From a checkpoint of a small image classifier.
Training: soap at rate 0.0019, 40000 steps, batches of 64, held-out accuracy 76%.
Data: trained on photos of arthropod specimens (BIOSCAN-5M), 195000 training examples, 13.1 epochs.
Rows from block 3, named by matrix and row number. Rows with one number belong to one neuron. Each number is 500 + 40 x the weight over the matrix's rms, rounded and kept within 0 to 999. All counts start at 0. Numbers have three digits each.
# fc1: MLP up (model.blocks.3.mlp.fc1.weight, 640x160), inputs 0-159
# fc2: MLP down (model.blocks.3.mlp.fc2.weight, 160x640, transposed), outputs 0-159
fc1.360:442455540561454517503477450475477526509535518545505478495475506511429537488515557542495449528516440457492448516430525486509508465457521526509535482540504539539507484507478503467495441459480479575495568464472527589494506500458513501471511476520597501442467530507518514538541447467440443447515467464444511443511524573523418484437554504489494441544527551452516571544513583564520451537502515446552451504487472523550541495486513480514543483559459542491562455452533498498485504503425473
fc2.360:483524496548475495488531466478503544522576482543527545577545498518469513498455503474478452504432482542566509506466525547523570383572483384537481483432455483448514490473466589526496582437520563489496434450542483525508517536435507478576434448483480414528535487483464505516483504494525424421459513502554438456510480538508497522575568567501454522544502491412440465523482489487507488546456479466482558575522527558492476573529441451497477519534558552410558525567449528453489515474512447
fc1.362:532505545539515483480580502561433501525562475506494533521450533489449528538521513461502552527518549488476497481532500469430453502493518547517498477569438524547505513577506509505555535468494517440498581467541549487451504454561461549504530501539517459493464533552461491494497458513473528452511482535455530497483431517497449480517476477521519462526475568488494569517543465504480521494482516520530484505505447545474475472486537466504535484492483459532551552495532542489493456476518521
fc2.362:500504473408523521474462520510519466479478515480504490491523536558475494438535527533574437447478434535502493497475530515483493508491466490553521511400511493480575496525530512537528453493516552574458494540432462480450480438488593507477526494427567591572507567444496499462548472442547488469470476489519517491573528537520474497510518516457470535486471509551512442551506504585498542462468481505451502474512503493444509569470441565484491502483522545445415465466526440490549565538531521
fc1.363:545549467477542490501616472483568503487425472535466490485528464480491440497461423488461463481490537466511495501588477484485508524566519605487511583537443532515538500498537459491503595472469461455462537521538470478482481486448565466463592504409522506533446535508474497488490576446481436542500461477543528524444449487485596480459458454526487573493477508542479477499537450443512552490477497499587475513558496454496445480523464510507556540493427494469489559496475527470561461505489522
fc2.363:462486522531450508548528552502477500487503505525514509580550536457543519472498549480493504436526505460484485490488520474481482497546463562546549400410539466522419462460512449474423529396448556439448344552483450418605476569438433466494484507486463481542485452522495504515489555592505501509508530446517462480456480491495573526530456456465555468461503448375478564519546520468590475506463503511489468486383511487526444499517389530529473513430464493439499641499526529560554525511578548
fc1.364:481472492465450497496489555503491438522534489491497498510491542548605490501473487585497500522463534503483523485470512534493507560496505474477497537470540464508493500559449479546516477537483439413517462474533503542549480537515515543429609550507543492477437498461464492487536544468429463495458512463529484539481500445475450501490467467533576552437506500540456447506477462527527510493491449401468434473531538511541545541504505517503487501482583544445499429470534527544477563441514541
fc2.364:549536437438523520472467558488539515540496479499493506503479478497472558471442520497447533538470525421488487473525468534427498443430481550486552410518531468523479474459526465523529376615498534529468535533542451483479530492538492489515499457489515489556465495486517556515412423540540502509500564444511526543485517496488538496470551562484496467529482482472502526404516504511492466522488500527506488466467578461522463482521438537441459513532498466542479539470556470480448384481575516
fc1.365:520452517576482451485502509485456484495496522455538429514568531447539516535479482533499548517561523525484494501388561417437552537543476523501431512509516558507457500459524478516471481529481445516488388477507523517477526490452486492422538491426552545427490480534511543526487458584442510501486521479451486568503506469484424522419500562506511533516492515432434472507564533536523384572523512524519525531532521486491440502564547524498493419508456521451464560467497499520529500513480420
fc2.365:531534546488501564533494412521508505473560487434473538522453492519505508517464416504489519528513527515479500529504497501479487473465506541434564488486511488462509485437497510532493534480535530523505520515417526521476452472587485605459461493518536430579590512532494471495470454510559496485463541492473505505490515493534475545534492515537488496503488547473527497487516514515499489523444462517478513443536441508455533562517569528486531490501526450453428530500504519479542504510535505
fc1.366:582512580521540509558502460547447441498528512459502510545541498504527485491455513527583462532523513504421516529544485476545483475475573507523533427569497428500479532538480500544462473435514506493546555527489450559474473533466461489507458426509500494466500487526492454483488491485504527491495489518467551511533500480495520518503465510514437508547500531528448446559477534493507524446507499524566486508477502503492469543529479536447538532515490540585506552465524445502538466499561542
fc2.366:494482431516620490502456505528547476500506549527458451481540471489468509483509449491385543444494499492474467464465494526516469550564432502493499523447520524569535508555573527443493517542477493553442474529425487478491507468509444535494501585595532526552531498489549556488521483438490524495547513519490448521525489469529510526532475511520523540435515500431512482485562542478547501556495459483559438506470557486519454497489540534499428453470547505495503460532524495488437556509455471
fc1.367:516507492459481519400464528478555552563523492523557488541471418490479471453504543504471456515538477513490507546534499470466446511592508520565469469488495533481536496538492489541481493455568502524414472563523526530561505569415522447508440498511506506544544489484515488493545447478511450492470485467485525501444561464473462512560559484478457484490484449494508581513531471520535551433489471439479527547496563525524485472518517493527434499470548536526567436527452561433564542493498464
fc2.367:425546561547482464468538434514590485499453493468496557576526528530545487566514515511533558434449469552548508467434457549531470545497526572489525481531564479465482468478544529483382479447418490449504490469457524448474514496532481567445494486477456493459503452532549451496478534465471579511498546452467513490476419558472510445551438527531473525487537534470562543459480482445534438509501534479512424510481549535507432429484463417589532519493482505488441532470523547462497452503554526
fc1.368:531500439495590510539586418489532494516521511548557527538465524503516520554476454481483492410579521508584544485495480499500397488514556499569549603446506534522498503511515502539535500528509464546525472515492534498513414471523565526457503506488442421475474570514559492508486517519446569499526531558540450536498591461529495507516473536454548503469548439550450525516477465471442388474447448531470506485538492544502494484464484474503514519569529491540509441523600467490526512406477411
fc2.368:488540515585442550509488442490488455544457537443543513493479448550527416506551414506492522559503500492520448481476487438508530423497520438445517524509543527507487528535511521452489511516498448485561530480484503435493541478447483541527462501568520504494542562504475478480482514561445503464559527503476522565425519499506541462467503476599526483487457440557415503504517471512495512467483510492486486533575581513498494531481487498488523487513579459541458510517497519479547505551582558
fc1.369:488509458483513493465455485527488440486453597574464568467630504436440452492470508422464536530486469441631497461606514511511462435487454470522456491478526490556535431507499531513495497516555550578469506412509523487540517458460412463435455510530488449523520511524465571511417542585422540583518521498496543477523557516611460554584565440476528447472567462492552447487566477484523487561495446475486535500538477490497450518572485537445482458526488475491484540513494509478413494442470511
fc2.369:483473465455551527465462512479474476517481495524496504484434483518468523446521522475558463492508548440495451529503521546477452638601475488603471511423479515513512431464442422494451559588541461462509473501600476507505506564473468520555604498533495440516481481505550492527589496421511602461486436452490557533562437564451513469522468493480534491500487461505510469459498546475456446535437512538497443541529497524488514526510508592513498473483436456493476516485463518520533576511558466
fc1.370:559447451608496530448497413480499459468488513569471560438531520580485493539499498500487496579526506468542584566549449477421516462471514502524520509509489496477495550528523499503532471475527482553435487451467520502519520551522494513406469518505587492450454524453518439502451512487524488498509512521502448516491524517491512480498539440585452517512500489496563496530525461522522502513531439547544573485483480518463529491520532519511475519520527547529481405439542477541503528482558532
fc2.370:483473523449461536503539476520552511546542526505436515562553494518495474437452502459509489497468561547481478510502555529555567489359518528549479440457509449489544500509515487556471541492495552480462549528577567559440534495502550560503448484411448482477509432487470481534523487568509554492554539548501449465487480439565514538517510573525554434510567543542445503531484531516427544519467463444495570555508531458504479550480530514524516520457584539493496521539523480525435470500501493
fc1.371:503543519533514483468514444444422479516451474506513434488486542523518461496511525487446535471521421479489481525482495441491595422452509532485543489516552546464575493483537462497524468407597483502537471433459500569515505517518462470483468466502526499477490450539496514490415493483511459467531517529516519507529491501480492538520455486573501507556477510478463473502508536490527479481585430485529567547484520475467433530560524457478473482569511538544534558461491524475523500477480485
fc2.371:526468546530475504489432437484542604504554467521492541524487456482458529495477445494472434454479492489466458468496470423528605484459431485532531510447477459505454483501518531560514528504446562465551569515510519436466474485549605545501459513574491448470532558503572511464420492562528518479525447545491522435501444464423510497475464547502485483499505477418537451511520510457523580480471455451469489503526522486490501540481455467513493514490518576477475545577438425488474484497517531
fc1.372:469496514437476508510492517576507527537547472491500428500486544475526484534492511481472529507497456483492503550419487484504460563463519483519493562517505531568512538518488507515535512536417499534561483492497458519479491488550561517546565581514481413505487549441495571497439538554436489522440544520467436495538513516485497553498514527495493502487523403489541508479527535403523485585551414544489491526532450519464466510444522472568587382409574471515504568487571506462491532514528595
fc2.372:457556479523487474459497473427512497503511601583469500498509473470411551469518488494490532487504461530553537476525569509497509512579518591507494487452443548527496476475514481425526502456472474482480538518512486502486540542504492477482525530470520599490489437489518504484520430492527556501516481534535516539452494521550561506527437464503531487484533490424556533516494463524563542539478492540533503430456493442551530491459509521540467615538544525471505541537552518474491583485510468
fc1.373:517497534495455468552517524504509430515498535502532494478470444545459524588487458506500527487471461459448458455462536444511494473505483458471491452526424533510464507496504499558478521527463503514506469503564474567465537475534551460418528450404508497470477460534495510506457431517469507484538476507506454581500468462477467499511496483474430497521457502517527480572479460519521495538451487475494440549485475530481362474557543568495474503514562542472500501471510437531503509530458510
fc2.373:484505536491467554501499452550409508462539529525444508464450585449493485456462389495512485488547446522508511547516518484502484521522463535509486504495549454559531509483479458491487508508540464470462490556370525406495458458559483463535496527590530505487534553498477432482480473524494460452449554513519485516499556522519522535569516504506536488513474521540497441446513521485510530496527427487507539537515523455520527509486561541451521415493435465526507462483487465413528475530503416
fc1.374:509528435493498457565474438506510495406559476502495524437524514438499520468492468489513593505508545538524530591531532494512477535419561490502531494459524540530505448531545492503485469526489502463522477546538499562578442486502505512483544498483548469544504497509468563506574527556472482531434455463561519566453533477477394488551422526477439572511495526520520541446459594528461446487524458524556489498549510494473486512522526542496504493464561479536460502515513489554528508441431526
fc2.374:472528526545517521447498460562548563565492547475451523547441521513521520509469450448456462517515523454482473482537504480453507509475389456495468530581545520441412483540474471590507466505541522546509529521495458467530482516519484518532487430469580534527574518500504490523430600475562465483530556560479468475470439486432518497577500494446510426530538468498504562543517420543573515490501507423487529486488501408538455467570438485533516488492475499495456525534538451528516566557486483
fc1.375:518385438440477555429456477489538468466383527534484480595561506523473523503618567506418551462532451427487488534551500502458532547439478502569450471445538373493454451510471540494515515598553498551515455540460478519528444506514404537443536478493460514570454545523432526561510486501478511460478504434342467510503462588585530532500615495475464579518490535577434507506559499432546586573476555449531484560507456414537568484540486441413483484435487508575506401479512517597492540466495545
fc2.375:476575559465472541533506487473523525473492479431494504443478469487574479496466501422573492507514489502456512503485458553456545540516482516480443531567476526532485469441505496596484532448541488463451533457539537522503494490491489495559496584525463519447448537461548489486526415447572489513490495510534530551410501482535509515522451489462535493488533516451513497522468470475512437475565543492487521431483453483609467543458504510492555549573488453485483497524448567437538477603445512
fc1.376:454449504546508537449476511488405470504490444496499574577518481501474529450458453539487512462595534529526502542601527454497474460475485458559460501441518465483480490433485477563523566535533510542570584483570445514509498558474547451501508483561456484467438581515521477500506496528466570518503509532584524520529511518540502448488515519500550506586505459482502442472448506565550475598490557427493538457476444467562469484442533491571534467463461418526465576487493542444451432484448508
fc2.376:531543517475499529436472529496459515508464471503553485410522529502433495509578549554453483523467466485534438524523521518520496521555537499494526518510531524507555515593511462480483467487498420544465479509537491530522504491457476556513524494494489534539545521476503538490515524536532499444521486471450500540439474460580500494469506446540526432520490504503552500564483522470511513468548474541514463507534547506508483445459525492505558471521494532499487465487565519508496568563583505
fc1.377:575476521512535448572489505513527485526522460473469452516498398552538524544485541516451479496484483504474474484516542516500485484430516479532480482500534567519475496491481468500517475517538540520455479427530444556506614464557548464410524512430516511425475528557521526516461480527491492425531538518528468489525470522450504419520456449489534377494438454455475567590485498519508511551482485543518505506513528518531454489567485533460471510500476435483505560467574509487465479555465561
fc2.377:500452569496453452479485463479481513447554491530497529489486516470514466499504394545520492532524476477506487485565509526503533485584484458528497489466463429535549477463521494468524555520460519467505467539482486482499436490509519571511500505534475463524490503511490487499457497495493508471500560439468572514417473471572506514511585521499495513501531471490501523500521498526485522485568381512484485512534511535481512554517509554464560474518479516455487504536533525438486518491526477
fc1.378:538495446484500469593491446492496386520525492542472545532448473442494569492504560573531496488455587510595466562525532482516479483493555590474551430531528568541523494462535554425580590420518438470529453599482455538567506425440533438450446512475447480527480444488493424534471466501593501551488490433474513490460507556529540490545423562498482511375490514492552490536416433534505471510525561448465524508486558458524556499455467485504494518549472547545500479496481453533479524496499522
fc2.378:526433465526469537470571494512422504453460567498483417489549485502530496515556458406417491498553406554364482472519442526451478568543470463470509511539501510526534473547523554528440513499484530498479425424535430529459480560500420583544530509570497518557513573514472515539461476458491523504517493483488468507469540516544529497536462475504515456618455399473519521439506492450479575474473492506419516481493439518505514505514549491546455477451517460392513426495547506479579474548495466
fc1.379:580503435463506474466430496475482449471586480421535510530481468460566487460522509541442440580539510522496491430486501473543449555556472533507513564472593490532503449494517574514495425428467488521460495463549521562599517477580478537497443536510549458531470477522462536429524466462471524431554522460476445568502529419474513511618505546468502476539515431510450508503528522515463505478491473493454543475466468504470496497569505492503505450445558478527556495509490476520477531461461447
fc2.379:464523476469507479520491561505549521500449450513461492479505489511554472530526504429513595424444463512559507431473570459453526565566508507501540400463547540436448523560552480523473488444557529457512472529530454462512548544449511525513548431471456530541486450483534513521458469497488535467448474449507478483460527514469434474550487518444427498514509478467560514511494479513618487596474447446475482532431599542503475486518473482516585509476462517445479402468502526533493482586532567
fc1.382:485574453550483495546513494534526453439509444445501501527484462488477520555500516501522486444505534461552506514515470554513477519460464527523478496534498561487541572474521529480520569461484455511475471516538558517495427512524473484491545503517490584367479476514467465414521550540507505500497443442532515513537529540501519510516495445500499509544528444500510545553569528447496496546478492580458533546580513508537586515558434498515529507492443431506495469443491489546491521453462567
fc2.382:441549571456553531504530600451538505554554496537578430519476481424493472568514561405483399491438525481503454522451541548450457379469567519447569462503501524439493495534434587519408496445423513446528516480539485526534492473568530540457480553526501544424525438476581459439457501497471446517571555462499500482468524472474451506491491483536502514477541482571463486561509448534489523539532515530413543526632518477533546466432510441545512481460549536589474544522469525562535502439513528
fc1.383:531539469527411477539463456444546532451547461477591516514470481544445475550547549508537485417579592489505504504541519492470505509493543518511488520437515435535544457449503556446473536549587529488442508566462522517455415505510557492486523502507494501463513521506478522473506459462539461492531514466532487462514422559464529473499536544459525514438470565411485495543517452447494474538465430520536545443517467449536432570514510452471518482547589518498459533493560529496489506517508504
fc2.383:494506522621460554496502448522483539552477489568486478493496553477411485519461432526540511529496497484595507485489477555512488429470531488509508558535451552493521526481531424545535483444522561495522600520522530494512547547551477487487439571462524485515502522455522444487512520550534480560512502550553474533456505470518489541524473527508443549531545520589521525571518511546467528421510499536457481492586490490441515452575435516530545502482517506479530475518435481527527443481448447
fc1.384:533576476548530452504539437585442500519568456527524519506526487497470508623489537505563471478551528434506519529497467601530523533481429489471505425529553478523488604520520520509542508469460443552500489512497560461478482497552508450493518499483521504429476506483512487497476502528457515485484447482456526470527561535487568512507537514525445529532525497531509580537544510524503468499480479566505532517501521490491592476464493549487525533508463513539550520537475498543471485525492535
fc2.384:424557468476500471472498612497534477482522457489538490535523547423512521562509521501501559529421467527566546463480587504478537426436546507481543536527490520561531459509509587502434543492447454475491503540559488558490498537536509549497501515467513586512502486507496494437510445562512482505504554447540467521466409451501499496500446463514535480462485484551494490495502514487524562601529531479464575515506501465569484552434506432556532459529558609481507531475486480473493513444461466
fc1.385:582497530530534528464480508552488448495472484568471501534476543488480455497599547517567498571568519481489422561475502476568538450533525527459529494542548570525575576469493484497536452504463498522479492551400473572450518506533453492519458555535466547448522573466528484528461574550483472550444478554548534511486508533520462424524501510532482521472503491482536469494551512545416580503489474443441549484443510478532539530467409522486496539475538570460476485460503485538461466526440505
fc2.385:517490526499532441578546619560491485477547583461454517557524461503553519456472478485527524445459544484397522447554492516511508465527490456517533543512445470444482451546560457472504544520537520491467476492544561432536430491433488526453564461512553552502540447464518512460540510418489464493491487459534447510497503434490488521516493483474549481594482468450501501485467563514599559506519496537489387513478493526440539491506585515473530511499482398464512567496436483451487548411523504
fc1.386:511497503457507480433506540493473510508523520468482511504564521461542493501541517522535548483531490405524461515545499470509487454520558489492568533462463495542471517447515558503497459518580446497476480473514513485463552520448479524535500497532446492494430551481467572571437512552551460536502501500539480502462553494516455511516538541517565467523476521497547480530457438496527506476557560522508446480543429563363473453512500484512454527540487499517469559480510466479521485527536477
fc2.386:479564509481431457473479466462519574492428495486476470478586467561445517461471473574429461516431538485557486504532478531491542555496528492595526496530574497491565517485493509491510460572443530481577546475545457574517473523558444530383482501518526505479506554568499569502487489531500477474521479496464516502557449498511528560543520412451508494506488407515543512556516490506503524511585503514488487559524462467548513509435503492515530542562590513514442564554505552426474496491428499
fc1.387:438501514544552551451544539487503569515446518469533492505526506488504420552464469459527513565529453453511501518485490458539467450502473584539489530610479546492517436463443559520531511495545435496543516456503422472542470481525531530530553475425446465529429493521612535462468512509509481468534470483473461453519541528501608550552515476533547387510487500548507535545471543436436479459509503526469515535544478462508575516487468399534489515477552511515495559526482496510504530425498506
fc2.387:522523542537442488497467437510508534562539508506551475554468431510512566520498463487516553464498542554546450522520548480465479527518432513462485495462497569469403516484539499525461473451498507566541486523448544559544469463555507497514538556510500480504513495487455479508523511562456463373586460591419503468521479483456576489468530533552444488450493477484522503536511466536461543517540466487546501495550547484564485471429524492497497523534524445466471508514447472437530527485514461
fc1.389:473443484487513521541499509428479551600562477472515446488518595559507538557509512501506548515505514501543543544526454465429458456507549550495510500539523555571450486471584471503545536460510425505472517526600529524483512495483520541486518493438451474556449572556497529460478517547528463490502495497455475483508484499449419530576495490461492489543508499435483534457570478497492528474527520431487483490473495511542448492473481555497453486454468489502521508517505492475480503435504476
fc2.389:473515546481461495511464441416411510417525485534421547527460471529476523487448578529540537448489458503477433454426535479531473531512508501516536526443472485530566502494562421529427492544479516575508597437425533472507464465565501477512485515514623567514558533459503483458512486436538552510479504478486550538492550512491507481491499491456532454518559479570483421545511449540557483545531475452498525493489527552514428518532479501450490479497526566455484477541399518471497501461485446
fc1.390:467437486538518455485497500566530571529427496481510509482507506479550542507515448519510545481591470464473485497544542551439444491553512429515504528434530483476456518477494502479541449508480483483450540444488448509465455533478475493552546541495438481564466484445504497449497463549541530475543508514500525453491457584594447595517612530488526494459575565517464489567480549432477570469583524429479520520479521572497511501507506487452478505558504571543479516432463479485520476497496549
fc2.390:535561491467465499506537511495546516506570477487463465579526510494490351462396551457433493512518525467578489566494527489558492513519546572501535466574499491499474484447586537595495508538480528554527486500548526490587478520483425439446491499485504488514515526471475565464460513572571426464460526437492508530536512487514574477488447506565501438549489543524582542567483502481411498519485477480539434449511520470491463447518469448532502518465571499484504508508462561528473584480522473
fc1.391:501491527589510457519490473484497505563587489529542501521516503531504578480475524493482410469462447536478523491442489518544463509502414514520536429460543526481520599517431560517477601459442545521457413506520511490448545558484516476544590513491553432504565517527503452550514504443582484491555529483470453542492530522500489507446512441483558487497480516491473533451522472548565564501520521471514500468484463542500472500561452485501437502545512458386452455498506571446556490456460465
fc2.391:515463537492458498500515518506490539536465508483495507484499522520563390479519460585483590527527466466415462487480512558601527479504523450501555518458471560496523461506446481571516451478537570456493477509466478520513506447486449499502478574510418496489420589460591499503456472553429481500537442513582477494594513457516435471555454569450482546540508531507504478464450554547537539529552463555510501421482486478440431449495482525505518494543474477542519489478460472547491504613471596
fc1.392:468488533560539436433459597565557493558543537502509454425528509455494470482526565538531527560517502446486498498450548540495446502552497450524555545475479549435482476447496543471563483483506441500485471435463488488520455557417563495541548491528488574497512438431443473488521485531579556468458530533533516473517485459538508457506565509500564557449511513487506437493485543445490523433566420517411481460466426500424502515501467486506480529635469566520452533492508472453511469583459550
fc2.392:544516493421436487524519463442497535466505454487455452498510515437542451480442515517411476581450569546521530559584506515498514464478501526512464442538548466544460539493510523528477520495503575475522543481535507491511507457459438440471466509481594482484623447521477507481500502532495541507515478490492517525521492495552504540556488453474504452495483462490490502574483521483340477554433461470514474512494524468484472494522492522536501465412495454476500501494473581519534497528480499
fc1.393:503511535504506570490556507485453527455566527509476505497456531473494484560556555482491534490525533511458489482481517507496499521573590533442556485446497491543466506528488494509524541521524515469550473510526468545501421534543509532522514519475475459541504462455481462474517467487441482553519436464477501480518530457504500515551503426464478485480557498532469511500553559473523481443484489516516517489466543498462466528519539476551542526472513526493505420557496534518501427498472478
fc2.393:502563523451526477521505570511510513481486465575529566558514513536463481451492470469500505420440490497557457432468561514491520554488484405516523478417469516516541488499500541450501515451512480529518447542392509341510512438493433567535475486518493587468522514552497478486531501519496536460537479445484497492475501534446521507570511528492507478509504558467509514556475511481458504497530469559489468502462568472520503477484483516545478503496406471538431518474441458572455584584519441
fc1.394:539542548452516459461479526515494558518559458492466497541612546564526505477519527482531490549514567445492566481547518442526515464545463485561483525498540516528513507502455553510563492501487589523460490537451492514526439415504482502444517552431538469510493510441548492433467470430590452504531525513476507555554514532493483481487526583514519452534457435461419511537523454481479587480521535513483497570475457567422540525517486534516469518529566513451506477551501577476491470514485474
fc2.394:508459398575457470482507472521465520487493510497495511572452542595521464538463571522527481535526491466480505377492587551499533507410466551470574459509471497489491471439424536452492528529491479473585483534498537515495481543543571484558494464518471504463537501499533528484470467592456497418560505517498464497537508515491514482399488489450551537432437533445491490464431547540524485562482468533475438478508521472503450531511471504545559510472499463448467478534458492536498508526469567
fc1.396:535496547479555490534531520507509522492511510503525450448436507537471548450542462553540506527513510480510522572440471489538554536524489478493525498479508498505517493471528495538498475486495591500468493448468507563515476489496549475479447542557485510435530589477439528514535473530494515442542539549492471488454504473438500519549417467506503474474448509524495534531554475493564443510437554515577493611497519622439479502496536377519496531509481487537475520473509488542490515480520424
fc2.396:439546509497468575457471469493503542454473482520537533520481472495513532568420529444528493514563541478576466505426509576522471449485426520496452499540473558489521517464577498510551492454493472475534531495472513494486471445445437494515474510503494463519443537479564495509493515469491499429469421479587450456522487497489488557497527539514481538499479490497519479526468545481446448526528530490471553483453467412525456527447538559552507495503438489567463534484531565560455475451469477
fc1.398:551491508536520516429483424583466525515481463559445533512470467447510501478458506521472544423523450525529485352608496457514473514491472606490492539458554546517527514478484467476504485527429474521542579481511504489556568530477487460517451400480484425544472513537512537516491555522527547575547481424531575521537525514519542495500476510574555486456501480508434423466469464566444459523562479540523488514523523410479471495416448468503450450547492492513551503556479486499528549637495484
fc2.398:468488454490479442509417550473451473512490522484517535469432500538523428504492488446567442522507546474462462552494423554481500538523448459553464538497456564441507500473508521539513538497515483558506467500533504584448417507482500532504553496548569530485490492485449523538482476517431494353460471522569580511494522478521484484462512496491514522506525539491484484497516486493434497534520520520511504524455500571509537544476565543461550458476463496554447616512530513532458472490559477
fc1.399:459463475477544529466499496490503539501416524437486473501521547474485535569513491498436526475447449454489450564527434451506480512459466464486469516529508544520461470545518569523508485519544493517508514440567549480563518481515471439528491472443531494540514465506465460487441536528523599545515505491445516569558536509598484536566460500429497447519565400446428483475490514464487495517501481440441476432490504470589452498543499503496465520524498531522488517585420524441435516494440508
fc2.399:495513485445558486511444469485458459490518514495448541479475493516444516463491603484515537484548550498505494506544453512496461569549570466515527502431495490468609395556466371529425529507500416499439529464579491492419516553522492438471584502577447404555564462507432542509542490428545514477528506486537453506537513542429468501506489502522502473447582516582417540444496563495472496493454522553490487530457567585538441533528487516463561514434462469490478507463513470571503506471542485
fc1.400:558434576597525617576461516510522514555495501467473473509513475520612480450467511520496465558498534539500506510556499566492483515450610489446553536538549505454543498496531489506533526475494569534555453517525471512488515504564492559588484431520456472553460557533506525534546561487551526516446449512498457495522503511522434468409525500511589481478514455457479430472530505462516555565450426430452496415527528555451486509456533520480436460533541544459432538495532508535448516481392433
fc2.400:465534397489585442530479459488491486444513526487578538517533510428503559545533492584484466542459571502525446405543471522529488437479540498493549467480465462454490423510476518415501533507536480481436497491482541533502488575373569430418466505490518523581507517530553466515520483474421519589539539510542425535556541528489495538490508506565551512490498437520492614469447613567529488478620453551425453596551524446523518469463554504535478504471454455440400507500423413543562476543469450
fc1.401:559505506500507513550476530490501531545483461510534497452471568605516468490560461542573450514500530547501551533414527515489463525623569493511485550465537491508529537566511477423461495340462495524480471615497499536507528513599499540498582562515556542462507507473492483547487541570565513526524518590453596557542478507547506456443446440444491499527510513550497516463540503482455552519560548408463516467521457480537526529510525512524526498539570543455379512484493535592458522433517529
fc2.401:473555503563482489539439531485499481495581569491486526600518457464482488430561471600495526496477557536501495442566513548566567499506512496487554536481530461526508452520484509517494473510513454488482473456509538528486511494467548535516486459508521537517528499493512432480514476478478442407441514503568510532493525467479464454471546544478510559543480469502509517533489473534542527463459474573543451526521511519463534496415521518445463531427524441494593552550464490445516482536479506
fc1.402:492478531520473517489518555590539523554484512516401543482554454518396528555494513563479522567472438481447497582486487511456458504487518554525470518457499485519532536547492435580482466502510475465508442545530424511453572512517519606484546484508546480551464511494460574550457484504502484549526596464517538538438556528497520549556511467528463468550485416536518446573494430508474521473528545525509480496467488541480527522509498449489406517517533503495528485499436450554477525483500472
fc2.402:505499515474534550524492454538469451474439580535498494477462491499476539535546455449525494395520465502574455387531492540485505515525548501473521473525557525496493497439485521429514586595549550507479575484513502528443504432565576426508505542475504509450466528520520472574459457465510535518428491563501565457462531464526479553551547454488514491490480498534463585427441482477481531462455456520584564513540505472495505432445497519505492494499459500489503503440541483481461477507463444
fc1.403:475489528491484536541536474485528458489510490522497486513465549521554521572481497552516509405517511534490499493572549498506542485547461519511418558544527457472541499573452592539492413528531425543481476551532507504462538540514417534512555550477463513495473564488469514463503463492455546431490560482535580451519511512442499438561503494509520564542442466509504484548514496500426588471470594416513427464473529526475554461547574487491448529509500463493494482521484553482456517425505513
fc2.403:504486543482527512549442431532454524495478509537488514466506536534490467517555468535443529505438402467557491457495423483453510475449447456508532510559496463526476480477518505481477619474521536499458517407558493492473456482572488467464449450435484474543578453564503460450536448521538435536435445480497494501467478506484501537530501488461579497475559546522480505544549543529528481458507602574535525512447468484394426524487427577470516494519481474548492529513535533443501499521508499
fc1.404:528507477375494534458533540536484478517490490473482514529464507498487465517532535488570476530482524524468459475483614442453453387485509454560471528542485494569538488479414520511449535586544423515481456475511524476524539478470499470501448431533445502508487515476482508499511545499481492517499459554481487502453492473492532452525459535551554431536537537514435439509520510494428481449526584477521503509494498553486518522479519497483530478578526487561464530560561464516502513558467471
fc2.404:492574546519426458445525440433492491489522524494435473468570544478532489523530490499523517445444438502570487561548532443527535412504459578516414482531468494524540529496511519531492511512457421560531494510484474589453508501576440476450471539545536474451448528563503528466566438451502538489496535464472428520429489435470500484492515441483483484432479535407521429603507579524524551463547465524446522568497482512501554548471520517438465464530556586549540452472445504494465472502476468
fc1.405:495496522536506548456501516553570536467469476480522486486537518437471553459493506476509467448453485561449528509505470544492486498560539527492470517446432539520496499473498499506506480532457503483433419457494488533522476483437520474498472479539526448516485470466489424544507469472512478489469485459538541429542522478516446472459508498428461561542461526524509516485509493496479512500531532525512477554558526484447511520437497523507432445489496451586527419472460523523490461470549580
fc2.405:520540533490510475452469455558602471481466486502450509509512471501548530471437412486492513408489484450560515444516483484524462437445479521468535402578538562451470492513517523464453527491559528496519478509545583518463532463552503555508468482488482505549570497534536480486468546557551524492549545531432495541447448487473488488488528522514507511434534496553491494526506567395581536546473495485528532477483570544553512522428534499496535484457516508476536555487476497501454482489499502
fc1.406:486519532496536510403513529498444553419515418507519525467489547543558519494513530572501471529496535553510525517522501466489484458543490506515462442542530514456550491449532451473527552533539528582482528516556500509526445488457508520470515465448446472545452526522517581514496550444568469503548440577455550490475472500512487459516485503449520519498520492537452521492502451490517592525531514543487556476482506442446592550490517542567551480524580473468457509486542473530523474480470593
fc2.406:549414427500470421565494535407486492521488562512457532507474473512545505520492536464535528511572431527486509434568533489488530417528451493483524530466402522519514516495496485449493527502459432450433467504464466481522447501531491465499551540507541569528523531460524514432441490502466502563485423461500456516463439554486467533549490506426509551501518511464519425464485571511545466536489433511522469486447490542584487489506469487538423509469467556519487510508410552514523559495491438
fc1.407:524518522519497434505449412536445472443461478525534463531537498461498549475504496461489559452469467571433401523445502507475547423493497487507467501512481495476577526452477573492508458516484557471488488522496552539548513612484454543519526546514514508552497465496528449514489488491506438487507479465523533528442574488493588531465509569499523529526555567517487466491472496514479538430531528544526481510406429537427533471561455518594544512578502510462503468521484454506495447551524468
fc2.407:531518482490536462478507526515500550495490591585540478506480548515453490497520518494430473468451537483464554478516456507528495558531434581496517486495490419468527515518497497488459567482487449546527540460514419562535514389464468501522465500452488541494537467364454508517489467415423508556538562513528464427545543594532446518519488387525523548481475539501512497547529541579494578509549511528538417462553496523514511510513478496465444521539505477502488529463524483490504527475441531